Weights of a small image embedding model: arch vit, width 192.
Rows from block 3 of a small image embedding model, named by matrix and row number. Rows with one number belong to one neuron. Each number is 500 + 40 x the weight over its row's rms, rounded and kept within 0 to 999. All counts start at 0. Numbers have three digits each.
After each neuron's rows are labels from the 100 images, of 14848, where the neuron reaches its highest value: "responds to" is what is common among them. Only what is clearly more common there than usual is listed. The data: photos of arthropod specimens (BIOSCAN-5M).
# fc1: MLP up (model.blocks.3.mlp.fc1.weight, 384x192), inputs 0-95
# fc2: MLP down (model.blocks.3.mlp.fc2.weight, 192x384, transposed), outputs 0-95

fc1.299:540489481509476472569453439516570594518414605541504499502516539515483469511475491450477501483494438475498454556540493450529458503500466439551502458479522498504478501504518477523501509399412512530521501522525490500567524512490490509519446524532499520527613505471494511452531423526498476462
fc2.299:543459530539511525483481539468539503474548469527461447596444473448512558442496506479480550444464571526448476429484452562504487553499475495458472518474432554582502467537455517487538503543497423507512568495478514549504512435447528522411479492467505448526460523481522462425495498488490471515
responds to: order Hemiptera

fc1.109:519458460492512464517459463509535523555492536471476538527513557492508482433497462489479498475552504540481561507518511519486540482583600491515512491495463486500437469528528504552511483477470490497476429501456549431560435521570463474537518540495471507501497515593457523573532443541543459504
fc2.109:561491468560525549444555447494500454442506515516521545461504447539526490569537546525565524526387488458537496483485457514525515542494431520470431500546472519474515521526496489461480494550515504484438531479524545563457565501511539522547499504469520508474394419517485496475426513475407509444
responds to: order Diptera

fc1.99:429446469577496521514504472521521491450411518559555416490529498493501428538486434451458475501530476515570458521582564475514587406516501435532566484493519429493437549470490456492488542522497459520480522477553467491501511541561483503457492493533499521498475513634509544448518465507493468479
fc2.99:565472438504421503495492508542504537462519462506450464482567508426525456469475491452404488525539550504499508485478425512463490572519439513563518486545477539424495483463505523491556533532547518477504499618461489482501502537566454501513480418464497505518569535523551489501477478455459509515
responds to: order Hymenoptera

fc1.277:449481491486538467583487476508612536525506558525494491537537496496522518447503508499439454488486498500517521545568526533514512487478545463477477458500480474469469508501493510498483538493519497492563513602479539428595490530595470479497522540484468481491580576521468520478461453540530465470
fc2.277:510563555484520428488526566574515440447512528543554488536519484531455522504517550554498545495441509489463443428493502462552495512466451541501491486522516466522495548437444445540582507462451474406491485514478428544431476514542579559556587483506526607533580476478503517465485571532472504507
responds to: order Diptera

fc1.201:482518485580464577521526558516627549581478507483547488509550461429479453480488463500452409502478487545472475479527482515584544543501541505502495499534495458523473509500518442513537486430485496525485477568482520443545527482526526501404498529517499525473499458489483445494434507415488483438
fc2.201:556505430555457542460460550491517477470563435442491542488549492502445505512447455527556491476460520508452487522509447537550465584496486537523458521493463537523491428414434530555538439410473533595493532525568570464569524488526498506455424534528493500511476423458517470496475536395464491498
responds to: order Hemiptera

fc1.199:472446424512409496601509550500523478456491474587552495550482479420553467518479511558392471475460490551479495527505557493522513491492449468506534519460533535499502568484507478503458494513466463565531478463502507448515530398462471560439465472518534491484506550515520486474504431426471497407
fc2.199:529450533540536524463519418498457474586489554514515457530498554482472549523467490503556471494497551505477494519481447510497506503467495556541478449528459504493560463554525519451486469498503404481513476466543500518453509478520504456479553518531477547451545375492549447454398526509498555546
responds to: order Lepidoptera

fc1.268:438475486556528493503508530513503521566534493544560497519491506462452508428547486457441519474537483559510555458531593517515437484532502474476553508554492428495498498565523482513524569519466420497523466484527526475531518485510512483404518532456494496534475543543450539521488508501479447473
fc2.268:554522557504582495468506546473525435522505521500494516519504524518492558500447492424474514522460477473528515451488492479550528550479462547534401488476437506508555467441496581494491535435496519471499501545491541431519549510519540523550374549536496537526459486515537461451504539457448515462
responds to: order Diptera

fc1.35:479451497532515565478474458499559489587489583491495528549511538491469505511467483437470437488422497540485564586524493477498519504538488480588478391523422466508497477515524522520498523355467541578557523532492496464512536492533562508476436559573478481446501477464464444545386554473534516503
fc2.35:498494496459501498518474562440499521492528443544510594529510557468595504456414436507507487484454585476535466539495536442534479491526580519484477536466459547509516483436468504512555482476513491536485529510520560469474508476415525416519495468537532440516547514497476425423545458503523455544
responds to: order Hemiptera

fc1.177:429421434575436492522548557494489490482543508536471481557466500465536458509446489520468455457494528527495482484555502516471501517499448416546538506497449477473458509443517538518511440499534417574444487560499564433553467541503466464485466465453549516480508464506504496536481465400471534495
fc2.177:588502502479476544478437484437467509425531552466521548479571503509457529495494435434495477534569595500521541535486538525529491480421564565483489524520522504530527489453483529564502576469488540504515448514518505406477470552446499565605457497465491491444441470518530467506523470518577517492
responds to: class Arachnida

fc1.263:502476472487468512560463471472549474520501498519503491634481505488428587527471444457417485499514488479480515539506504512541573448522453470578529422455462507483500535489460503536458629489453512578545506577515501485579494539543529513480537547471511497494521495516503539499555451469542488500
fc2.263:530502516482536492515521447477478470467581477539532487524484549514457426509537522467528535519438505528534488444496567456480443480519489465499522517480517555531512474470500430474516569485517542466543550509529501462463519492460493480425539503617480515460512470513506389496529506466492501446
responds to: order Lepidoptera

fc1.6:468503500475513558533523462462553519546574482528438484586557541492483505482491503459439495493507510515489550542497505558516430539457546522533485474509449501500525481536520573516497588476509495551484518591475614392571515546530494520497508501488491468481543538458533436505395496436492482502
fc2.6:549557534525535528520539512509529474461514466520502454394446493464513539481454509526449521490471482469444419523535435513520464543481458549565512528493591507575554393438516451507519506553511486466499505482532486473437519432579480525479490514438482601456491433505526501508571505504557502507
responds to: order Diptera

fc1.20:441488510487490502521497511458540539488459524501482383519500470556534438448530546473563503503522453475543460563606462509500493466527545444583534421476451446458455509541453554535467485434448512496553520566494513496552531543553491462477459538513479545558535552493544572531470490542551508508
fc2.20:543564516496509495515531464459465471562564520539503580528443478531538452487527566466512533459522553529474502469510466457486579572542425519458531472436522514486574492546470611474525469489479527473409563511426479518425466488485447413572511525481522522470472511505471532426583477456501563527
responds to: order Lepidoptera

fc1.335:492482449482476431496467464511504524511487524601540472524532531478498547433496516485535449449490515559508474513583591507519453529496555453568496502492488502519502567507504532502473500492439553459507484517475533514529497575493475507502508503476507496449493526488502517428428438553488470471
fc2.335:502531463581526536442511484405479614470438498507576444451511528511480557443444437518511448504569562538491476499519486507530629446539526490494486499479420534467498481483522494563531464521493488493483490519561503576550464517502473533498457487474451482522494511438517518521532506470530541499
responds to: order Lepidoptera

fc1.224:437465466590521501546515556534509482521520473513547427514521500439488464467467506505460398464489494522503509457546552520524550474440497385496535502464576448548474496523433508541513465550479374508463460494483556445512511505550440476519501518473514585486487472551477502464519456452432528480
fc2.224:626525442527476500498537460465490475466555566428549566418560505479455440500577503538431500546514490501515562495469485565533487506408540525466454528541526458524461508467507433533507546501499517526490432514503479405476489499484488534512503492485439460369527506511520472477474496527563511424
responds to: class Arachnida; order Trombidiformes

fc1.197:463470484525478482503485477548543503441480517632524447511521490490518505479520502509499485482525485549531479584584635499574506465516551425590547494475500506460508556480479473482469525493453528492492506483500451480503513525455523515499512492505516558479492547513516530400454464516505431453
fc2.197:522441445568524495469507573498456499450535499503530422524536497516487535577469525529542513563520440508420468498495504520511594529495467531559461465498448546460480525575505542537456451533515492555512450506534541567487529459507478544490451550482468525487509475495567501485522503373523520497
responds to: order Lepidoptera

fc1.354:473500537464551510508522485443573468490504468522523520626546513535493523445526440470471426446473497531508491603558569535565565492547531498468528513559450493472456517543406492531442516495540492477539503561434548470524500505532527500432558583507495479440474584553452515494471493466483457479
fc2.354:507527485455477445503510543558596495488548425589566497483499437421455538486442505534448483468511483545510499517474405501527520534473499511548504556519599449518481477434500420519528533500514567425477525535525418536473495522499520539509478537437526534482515496516502493476547484532490512513
responds to: order Diptera

fc1.55:485485463506458458519503571582482546518516528562594476554476438409515456506483539569458406514514507460587471501563528524532459489487464480531485476510510480443535544506435518484481522480495489552499504503485490486558483509614454530458447479554552525513510472512536450482440454511473449442
fc2.55:529491500539593518446444529479517477535482563471489523549488535537501469439613517504498500571543454499486500501480581500490459516505496520464476469514483475492517457476547404479421526506462506527518510444508468525514517473509496507461451460484534472534562534487451570497370459433486485457
responds to: order Coleoptera

fc1.348:499508500499457507525520552544603555557481491533569494475494493391471496472451493484505457459428466508511445534524474504596493527486495465506453499507500463522444527487434537468545462431474506522540452524479530476561545464491501539448470475535510532540484473431499421437392504454474509445
fc2.348:573472371507541430471460480476492511507497496531426495602514534428491475507531518563518465515492570568472571530483537558482452553491539524505471468520451507498485470444534467559483510494489516568505485485568567528535541508479490517449462445517526455540540514509472472491424480446460516428
responds to: order Coleoptera

fc1.145:413447485525523503504522540484563497543517489476489510548506465498511525463510444441494461452504478525494508530550560525495517470520463485482481491552428483472459507541516455554549498459510466480522523556478558512552496484502492479436571554488481510530502536523534555544481557494504457514
fc2.145:537522482502469477532571518541522585462510503568517463436432416512478500482556501549512514510504480547509485517497434499542477520498511490405449584492522495516523481526504456504461509514515573447500453550457460543504461490479562557482560484453496484481484547491486484491515471565461490462
responds to: order Diptera

fc1.38:505521467508491445532486476500513487440455528565540520518507471469516509489528473528545488482467496467560483526541629500605511453460559467510530461433553476483504569505433448525461539452474522488481508489537495483450507525468534480476545557576542553470483536561511455426525498543470438476
fc2.38:516493471471548482501464451491533526545557531477497523574486534468469507483473503547412557562478498493514496413478430542526575533568474480452466539511496486527523497486511476497456509547501514482490553452601477504566474530474424489595478457428532537638520465499451541611495464484510470442
responds to: order Coleoptera

fc1.350:444425482550448526503495473510533524551452496518518470489443502453477458456509481467460513493534457543447497527552501498505472414597466422578545479483447519519468553525554498488504530456490451546572471510532521481542481482476532497457491453509510507504449453548456509549540462492563510514
fc2.350:537439433544505495477492565487459480405582399447483497530497465490561492433592475502452501453572500513507473485463504541503463484490497526491509550496549503512488408483504453545526545575551471531545486483521465508468507550573513490505451451411443490571554514593490443568528496513522465512
responds to: order Psocodea

fc1.70:408459420524474508572521563484535479544489521499482475554502526461488455477457439508460495511492494521438542485531505511532590461498487413574515457458512480512468547520479533538492530514440440605495468495516601429536479497535490477491446518514517478517558517525477487516485388443526559483
fc2.70:495409445462533456507533526448523490508511522537501474591542511497542472461535449473431460500495505538499541539537517513488412522520546471463485474538472509587453513476489538547456480494467504459494449552560550467510545530524473560574527437574494490591489572510487518514515451449518439510
responds to: class Arachnida; order Trombidiformes

fc1.29:453445482571509495531471539469601518507535522531537447528561482451575521446532489539480385498477489562444491574532541590577425452582515500456472489442526506520445527588501495534462536525490508494535480539500543512573598477499504500462510507460432508492530542490472527500487503448516453446
fc2.29:514469518519496454530564564525547513508487463619450487492467400468482517556488459469458512503491468511523448547482447512502534506458554518571527411474515450457528519512468499391480535500512480517496492546485485525571485512556432444458519539505505458437552423488548472505503486528534485546
responds to: order Hemiptera

fc1.16:471480540523465524545530538510556536419494491581556476504498455486503476474502503508416396492515538508558480540527528532521474533485508485515572521528478488455494507498535532496533558489491455533497514563464526427534534476482477494404497469440548510467532547503460489450461476419450463407
fc2.16:512409508474529536463454379475521544606569467515486494455450580487473513526431462519479429516471515516523565508529513541500475449547547480545487521492475501514436470509562445477474507511454493492524534503511547463490497497503540479526544564563466446403500475502556483507485507551482494484
responds to: order Coleoptera

fc1.383:512459474515471494495480522526523573557497557529539476544536478502477424495548430444491507436531435568471447565548522499560519529559476396498523467474542472545384471562469484519493562442461511460488483493443483502588503567468494567526529485491495518488508441500415472524519482447517494446
fc2.383:516480486566484457436530517450480464389503437450500459491560459568452560444508477529540535533515488549471428571468496571531513485551527636517524509491492543384496496570483451495511445497491462494558465476476533470501498479602505517447461549495463466460510512507510535484519490479444470515
responds to: order Psocodea

fc1.182:500471547515515510546511484514544541577412616512524491525557540489496554543498437378525430432523490492497523572486465449512501482472489497508519459506487443493526464512502533527540535412512468516573508541530507524545503490560510448510478475508443502521533498465440492531477532493512547529
fc2.182:452557512483468536502475453513511514496482461469473515502483516494439496472443523497450534532417561498530461425496465461549539468510516513417525596445521523524548547511465439515561416510476464522408458486535498505426455481503544448492525489526513485472552511565548578419556497526492494514
responds to: order Hemiptera

fc1.87:463477431480449511561532474543450517479509536549484502501488499457462474474493508500483450486424517509480551499525541492509533508461494437541531435489576456499474487547477512535504499519544425503479427501557555486502507515592498533467504492554537535449567484554426463456468506492462567514
fc2.87:561473488477503457449457497529487477477522523513496535509561486491462513480565412406466515534496499533499530489460545458575478562402530502446476457453516558441549470470561431523523535495465473554596478477436489510543498496448522573551502512554510443433517496535508442545424486538551480475
responds to: order Hymenoptera