Weights of a small image embedding model: 4.43M parameters, 23.6 epochs.
Rows from block 2 of a small image embedding model, named by matrix and row number. Rows with one number belong to one neuron. Each number is 128 + 32 x the weight over its row's rms, rounded and kept within 0 to 255. All counts start at 0. Numbers have three digits each. After the name is the row's rms in percent of the matrix's.
After each neuron's rows are labels from the 100 images, of 14848, where the neuron reaches its highest value: "top examples" is what is common among them. Only what is clearly more common there than usual is listed. The data: photos of arthropod specimens (BIOSCAN-5M). In brackets: how many of the 100.
# fc1: MLP up (model.blocks.2.mlp.fc1.weight, 384x192), inputs 64-127
# fc2: MLP down (model.blocks.2.mlp.fc2.weight, 192x384, transposed), outputs 64-127

fc1.221 100:083114056121159087151156139155142141140119131081077097170129134129133162116196116180177188100120051092188112158054123127124016170066142112102174103120137139103077139105087149073175152133123083
fc2.221 092:109161129108059185094137134123109129207120123124173151090106109106124097075106164120114071118131094125131103125138151126103119149185113204156102118095103116152187156101111135110070159148131169
top examples: order Diptera (60)

fc1.130 102:160157088106155161129126126079118087123095122101143168095138171159145181115134103140079169166142152106150153174126147113141109150087145125121132110074117112156085186157115111111097077118184163
fc2.130 150:190152219135136102111129094102143093150136072143106128156153081102100096154112120110130123184090152149091120110101084112182130064149185087124114167194164130104167105111144195143153159101109106
top examples: order Hemiptera (42); family Cicadellidae (27)

fc1.319 097:105140130167077168104221157174181153151137172108147148160110174130126169108142099089219170110133079118149135103081088152104075144180115161138078088153143117133052142113161145091139141150128133
fc2.319 118:084109170163153148172122133147144086125158096096147122144171122094137106115133218172022112131098184144079122123122121121104167089098105046095139116123166091148145069157151076139145132139140156
top examples: order Lepidoptera (44)

fc1.173 104:153119058143094198071205142163189132110105122109118126131162150078107200109180107116132124136118116091180146121100140141124108119196131124114110050135061098117119163135143161103155146122131133
fc2.173 144:126142123145255159130114157202081080097137125107145117133134111068086120076123108134054119178130175127181155120136152132157142130018119124089147185079178144140118109113122129153118144118128158
top examples: order Hemiptera (39)

fc1.322 070:087187129136173134155094133154153128062132104136183112156134149120138161125198041103180188104140089040168077101122112114152128126170086150142074136145146141137074182111109165100123127128155131
fc2.322 081:131091102122160171155094117120148166062113209185151100119088155128139175160123149114123127100165120109124109116152152126138136062130080109148095120088128152110141063154088141145137127128079130
top examples: order Hymenoptera (50)

fc1.19 129:149144116159079163099193124119167116120097138147097125138169130158135157187140155085111170112147085102174140181103148157116082163136135137176119115166097130141043148090101193130111110135187113
fc2.19 059:122138142110109138104096119157132217148216161074141130088137177166145147107130144094118120129122170064119068165102129126074186136167166128157106173146120106146221151169154124090145138115167166
top examples: order Psocodea (29)

fc1.111 091:176168143177086132122168154107108161118111127112131112114146249193091137162155119073125159095127102132114115135114126183126073171202141176143090149147056127144077129130143169115130184114125172
fc2.111 103:129079151111123129195116129109135066146162126178178150096132175089143197130136140189176131104113131127069146119133095103132144094182124069148166102174182124159110056107105101128136121157121148
top examples: order Lepidoptera (38)

fc1.230 115:184117088123159083145196175128140145160108123112109098136150134122085148136126137117146201099136121106184070175128096125146094170147135093179100140143085145111095177076147121109172169097107078
fc2.230 147:115087165162098100147131118161125152122147202148154088092036181134124113172060224135146130119125088167149181159155087102152159097185135165135085115148139129151090096109144148166136172136135104
top examples: order Coleoptera (40)

fc1.353 104:175154130188107108142153166083140164112120167141121108135132181173105130197165128156160180133171122137127051179079120137123068149123139184132101118146095153132058152133111156059113144122114136
fc2.353 090:099119102186134146161115119139154133100161174047130126141085210139114120123129127155159107124147068118133072192120110111124120097102107133147095054119106136113151108200158050096185152151129156
top examples: order Lepidoptera (26)

fc1.11 104:124125129181101150110132120163153137110098118157167094142134131143115102128163116090111102123143167142131119118092146197126054104086109140112101091150089142102069141094127146129128149130169137
fc2.11 137:100146117125059105120089145123099101093173132153105116112086098136145079109112199099121125144113125132072197164165129130138074161159093120081166158131087130093166151145107114108113086093109095
top examples: order Lepidoptera (25)

fc1.26 110:101126121115205099113108133158118175129111201138190135128122101186213152158134159105131119073105089124144116114131135198076120145126114128129132131130153089143122159124133150106099113160152113
fc2.26 112:141137139121109176109149077129134074090162116083105201165179125162153089143078080122145155105130097114095147119089136101131198104076108151127179119156086102112043102144126113153155123086115158
top examples: order Diptera (70)

fc1.374 105:173151121114058230117169119141167168107110098086156157141140107103101130106113033119123128180195129148123090116129139124085139080131093154175111120151111109132126134106166216102139153143193197
fc2.374 126:133169127125127126145147170127086097128064137163124174108136096100060157150190186106063131080095091131190155133160135172108083158093187118138131169086127135162130151114093129166104147110097108
top examples: order Hymenoptera (43)

fc1.46 097:148142094171090122122156128121172101120106120154187087148125169168163147112138092138115127160114140081186108133065156174102067150119105102118113093101090112144063163122065134076123100115152178
fc2.46 080:179113150138164091106116119097132098133133036133170147104140149080128128128093167071108101121128136114127213094120132145159164185074131112062130153157145094176120160065122149224146083091174117
top examples: order Hemiptera (34)

fc1.15 081:160141119128123132148126138100161089111095156137126209213120231164159129158135183084173117083134073068078120123162109143070123129173083124143150083136098084156127138147125120118120115122159159
fc2.15 084:110121165125055144089177129152131094069111140152190155102072107114154106172086136077159139048107190125147092158116129175087113187109137143148127156164132163091106123176144072147145163176085124
top examples: class Arachnida (37); order Trombidiformes (35)

fc1.175 099:088084150157122119134123136180116190139119190118170175094119050121145084137118117109175107090121136158145068126106142189106125092183125120122097124182128099150103131096145135084099178138119124
fc2.175 106:207167211141105157062125085119169114090143147107092125196168139119130082162132031153088134155109150138062151075129143071110178078107057157105083161119166086167118077139159124146101145093121128
top examples: order Coleoptera (64); family Throscidae (25)

fc1.321 097:110125074140086182104190113154130112134114172165126131117110166154135117126099121124154120098130079102112146147105094122026114128143129147120113036087127053154051085114075148106102109171199185
fc2.321 089:148113210170217147169098162134143164134141110152088152113130124157105043163120172130104130141146117136081060078133168106186179086081115146147100158156145093123146122117125106164099162178114113
top examples: order Diptera (70)

fc1.62 113:172175092094120154104160160132152124152066097072145166078115130164130135102130095089100161113123142115131114160119126136092134133173156118155142140168146015132143139131174186115115094123162176
fc2.62 149:136140065066163124203101114094102172119053166124072086151098125132098150103124091132110147150139167141123108140176161088192107113128087100115073150145154134030094170162144147126151126067098095
top examples: order Hymenoptera (47)

fc1.86 067:112117127134164164115124216138135166059182173085140117123134114147132101186098101132110171129128129137137091173149139151114111147163086108140127147180147132088150147168159076156064126118144150
fc2.86 039:135102140060113101171112104103067077169074094198181139130098111109130153120155109104135149173173168171132141154211123144133131071124166159181119172106116085136161105105129178120111176184103133
top examples: order Hymenoptera (45)

fc1.84 108:163090101088089168100108106122130119164121119106132154141130127128177116109145166080056066126094131055122124124113086152092165152142116089118130105130084075166153143113122132134138115155140165
fc2.84 101:138139137154117139057123141085096178115116120132115097126060113121137109100070139137150153161113145149144108183138141098074110100121147129151140087114086127112122163180143085111088119174115163
top examples: class Arachnida (40); order Trombidiformes (32)

fc1.253 081:106170078116076117163141153123128111173099101108176155141115189167144088145204145123067098110099168087141118147104105166071071147117154119122155148120092125169137193099151171083103115119155141
fc2.253 076:107141163129043133115120141132130133125118122164183133113089138171147138133096185101146109167130161160087110144135124150119085095152130131155145123102129138119161156171140094080120163070081079
top examples: order Lepidoptera (42)

fc1.310 090:180149109080146125133155133141149150144125149111186135151120161117143159119144108112156154142146085066160069161091133128131168112128137166134081131119133076079125173068121219055188124128137149
fc2.310 080:125126164134199105128138137120116097168149152170115140128141145113086117124102138124177135175099065113205160108131090051124186161089114185216101095101158123156119123082126130151079146115134175
top examples: family Limoniidae (29)

fc1.162 077:130130127146113130088169177168181110067107183113125146177148219125113120145093147099186132120140078049110073115151091161105133126153123136204071124124058138144148175119109113108115138125107146
fc2.162 097:083105117119049142083156101141136104090156131158196137131082185114126146151170126077173129079184144130144143097158150119123075125167119145189114087141129182139126078152108084132179206161091126
top examples: order Coleoptera (50)

fc1.330 092:165130105090043198091184145143165162140171119063157131162182135108114144074099012109136161152121120093162091164095081102136156112155142105153117120161065149151102138125117186066182158124110123
fc2.330 096:138128119140190149118104174199095139118076148099139119075108046126143056108138160164064128122105160159156153127126113138135091144121081099113099130068131154133153148157115111154089107137102133
top examples: order Coleoptera (63)

fc1.206 119:188136116119122203129143145093146121050110158113161129102084208180115177154108045146147129123121086111117023154091124142109103148162110162136073106140117140130113162160151123115158142111131156
fc2.206 122:132101123155155152168116136133121151136108150132170159082131178116116097094184141180157084123114131102090104148146077133187119189107105101092172078129153140139146053086063147180106101111160160
top examples: order Coleoptera (37)

fc1.290 107:138110137130115174139127112125139075108155169089136183163097177109157108175107130095126072136154089064103141155114158163093141135091126160146101102153067087120123118124079143108123134160169182
fc2.290 120:150125103117151143043106130094095158139119142127122095081062090117116186085149163111133212125107114142114155151100123146110101133102185164161146143076162132130186148148108162060108129249104127
top examples: class Arachnida (49); order Trombidiformes (39)

fc1.167 114:144149077068154115132115186081123114116084145122129128137124125121153135163158147102080104109121132079154098190183096150089112141122131151164137160108117085092122179150125120111156094133128113
fc2.167 129:117137116227101169092137130134098191128164128116135115195141105168151109090056106155126110134103142154128142149109072173103153125143147102079108143142084099120160157099136186103123126081130167
top examples: order Hemiptera (36)

fc1.194 107:135137109122066146057154138140185154149079118125081108112159126140153096154181124112101125107111133052143116189085099099103113131167158078128140090138078126148102137139098146115149090135144123
fc2.194 066:158130130121116128074128102133093143181165083109094110116080117091136143093117138178109118138107099105155186175134168141113118141094141131120158100123132120150165088151115125147091111090153192
top examples: order Hemiptera (28)

fc1.154 100:152106107114098121125154142135187147138099185120160121155135158121170111164105101112177138116140092063113073145134065131092138126152124154141110109171137081189087135094129168090110097135163148
fc2.154 055:114173133128117111127129144094160101152131060120147108096116154149173146117156104134075106120069129126212104154098132094110133137114096091100171131145124137160105154125128140086104124112151166
top examples: class Collembola (25)

fc1.170 065:170165114114112172140107136132140101139144131100172148163142109134163145156110147095115084185133107102099100126134132146121107159079083152134125144092076117105154175106149113102134118086155119
fc2.170 068:154111202107104128129134140099145172118095127115145123149143077105101141153121185151064147122187090138111102147113178123118107127101125172138140118204102143114192131121172134110154203144125125
top examples: order Hymenoptera (50)

fc1.331 107:172131110110075201054124106125171136124139125112121135135100141138150115149114098094132123145177138103093110122083155123135131081103106149140114111165099099080095129116088165099174128159178188
fc2.331 092:159178154138109109059122184106097126119096110158161129093117174120103170091116151098071193116135103114168131161122153174076089187087085126191130159078123126184135165114112128137080095178111133
top examples: class Arachnida (28)

fc1.179 096:145085074160101107053186111141178161170100141140123114154106128089190110112141139149119119134088118094155136140129061124095064137133107102149129074134062063157119139146065146108105099119121184
fc2.179 103:135145088103141116143072096134067091089144137116120139104077168114102087123167087172144124137149082115112198058154171116179129131159114193121138133136169149095206106160122096140155084109116135
top examples: order Hymenoptera (42)

fc1.93 132:130146098094092140143151159143119156160111157110153156104140160146118123162136149087096141089130115126120113119135120174116141090169162140167125153178087076096081199070152165120149114132163139
fc2.93 128:119113113093125122172101098106184090120082144104099126157124140161161108142176060075088122162098161127155147162111174046110140151156095126119087105138145183107117098146144178094104118102108117
top examples: order Hemiptera (35)

fc1.381 100:104130084118086151143118153117162144159188126125195092123153126110144175101122097155096133121161085109157135181077158107109147132139132147114105117149094103136127149132127129046170111118128141
fc2.381 126:107153136143085089086118137086079104123170122141131171138132101159133175160165105087135129130070153143095129145163136180090085168096142204105214140130134131110097135109107153092057128099113119
top examples: order Diptera (65)

fc1.249 107:141103069117125172081170128134186147125118124098120131169135091114198130100088100150094108143099130039144106161092104110065108088132137119143131072122085033165146127136100145086120116152128202
fc2.249 116:123134104145172131138080097139104190108161143196120118149042137165135109121114155142174133158120131127124090123137103095168096132156182164151116118117139154034193102129114101086157153177117102
top examples: order Hemiptera (38)

fc1.235 090:148107103123166180130152113169164153115134124156142156135113133123122134134126089122152142142166074057083101191125096147094113048175111142132124076137139094087118163120147175085148135151165154
fc2.235 081:186155160159187127099141155148132157151101127138143125101151141079096107095117159109089121088099163142158163087154129129157181201033130138119157154151152117152112118072132125154114131118144127
top examples: family Limoniidae (27)

fc1.83 068:116191103159089142109112161146112164123094141138156154156143165140161123122131107131037111133129175147182130112124152163116125095068125159193116177118131124130115151104112208116094130138142133
fc2.83 075:117069147108110080166121145114152138098063097186145091076145085156107104171154200143109168177160104170166134160110143149142055130094136086086175129125117161102124160123115129128152143146115091
top examples: order Lepidoptera (27)

fc1.332 120:167123101115097176109194122078191130125108117120148142129181137152170097162141126091145170142139097083121110148101113142084112106134135182164116082114096098158058171105117175098125130115152165
fc2.332 093:165147094144135133069163156132195131110138106088170110147160175120134152094150108112101125134096063043165081178074128169090129163175119143147095114111109111173117190120083160088154121087164164
top examples: order Hemiptera (45)

fc1.22 083:105156080111147152045144130165099118117159120129169068082119169145146093066111123151177147157133106114153109129108124165108136094120116162106092055093129142151065153104068120057168140136126131
fc2.22 089:081150115102083142167153112103150074160134139150091139091092052124159100126119110147055135137053134100125150071134113068102177115120078102153183138147127145098134088162095145172092126114112154
top examples: order Diptera (75)

fc1.57 114:158111126094168123144132127108123106111132135140129181157137225187077101178116162107158114115169123066112114112157150197080177085115129142159138119135122093142115180072162108111129122149199180
fc2.57 101:112112129133087136047179111141149141100109156173090106072041137163114137090108129118160143119168216169133153151114190133105132160114172130165128108141140122118109098147154094109090121175152146
top examples: order Hymenoptera (60)

fc1.338 103:141116135094161147138090125110090166110097188140181164108102130159158149145079137124154117071109027132142067108133119160107142093163123142140118135166106109110148146126149131078129164128136153
fc2.338 109:149117126113116147111148082170114139121148113143110198150194136128139082154081117109162123108135156113107155085084107106149182215136077166068122146094169122087035115144120100147180110101159127
top examples: order Coleoptera (43)

fc1.104 109:171164120165088144085156124081104141161065117111088157116158255175108182135145100082122087096127123122119145113114107164094121187173151139147160129165104117179133109095158154099112127147191206
fc2.104 120:107120165132167129141118158096088127153091167134137141100099099124118133119103092144165107112071167101200140173157107161129150204126151104109131107154159135077165177149130078135086145118124135
top examples: class Arachnida (25)

fc1.300 093:139113109067155121123095124126115145110102173138172159119121088140145136142123100080109101108111079091158104155147085146102133144155145145123099137150129100126130143134128145084132123122109139
fc2.300 091:145099172108113131115135090156131097124135133156153147095149092108137094123087090108121159128141134131091145154099120138126151141125079132010084108121149125076033106142112117184146104084138118
top examples: order Coleoptera (37)

fc1.95 098:168119108150103188068178117121203128101069148103130144124127173099129142125144071076168118113110055032153102165096071140115074156180118096162106084153039097159120151115114171110148127140165153
fc2.95 065:163182130120131125051098141124114170174129084121153106058081117137146123073121181149051167121068147118200116156092094151081154162076119109129140165096140099166195171153120178048096063194118159
top examples: class Arachnida (37); order Trombidiformes (29)

fc1.187 124:104117119175098128092209144169110139171139108089125116083122126169131104150200180087112168082110105134123143132087174173069116130170167114163135130148102103162075115079126150123070148145135129
fc2.187 120:084132153123115146189144103078202110091124134102118126121103153145146117119108115163144111185126142133119103104132080056152160076121141135105116110143145107104156164102112108108142163157093145
top examples: order Psocodea (27)

fc1.220 107:128094137147123117090197123139109157149139191166138125149122184176095123177109130098116128070095081081154146152128085171073158170160103094182138145176127100170088137100076145124098130157126111
fc2.220 129:182186186171123117093109106066147127108141118131163115078173125215177098134110109118184178136107103132069165063086145108131123107119068115104169130172139110130064146122150149096153074086121135
top examples: family Drosophilidae (27)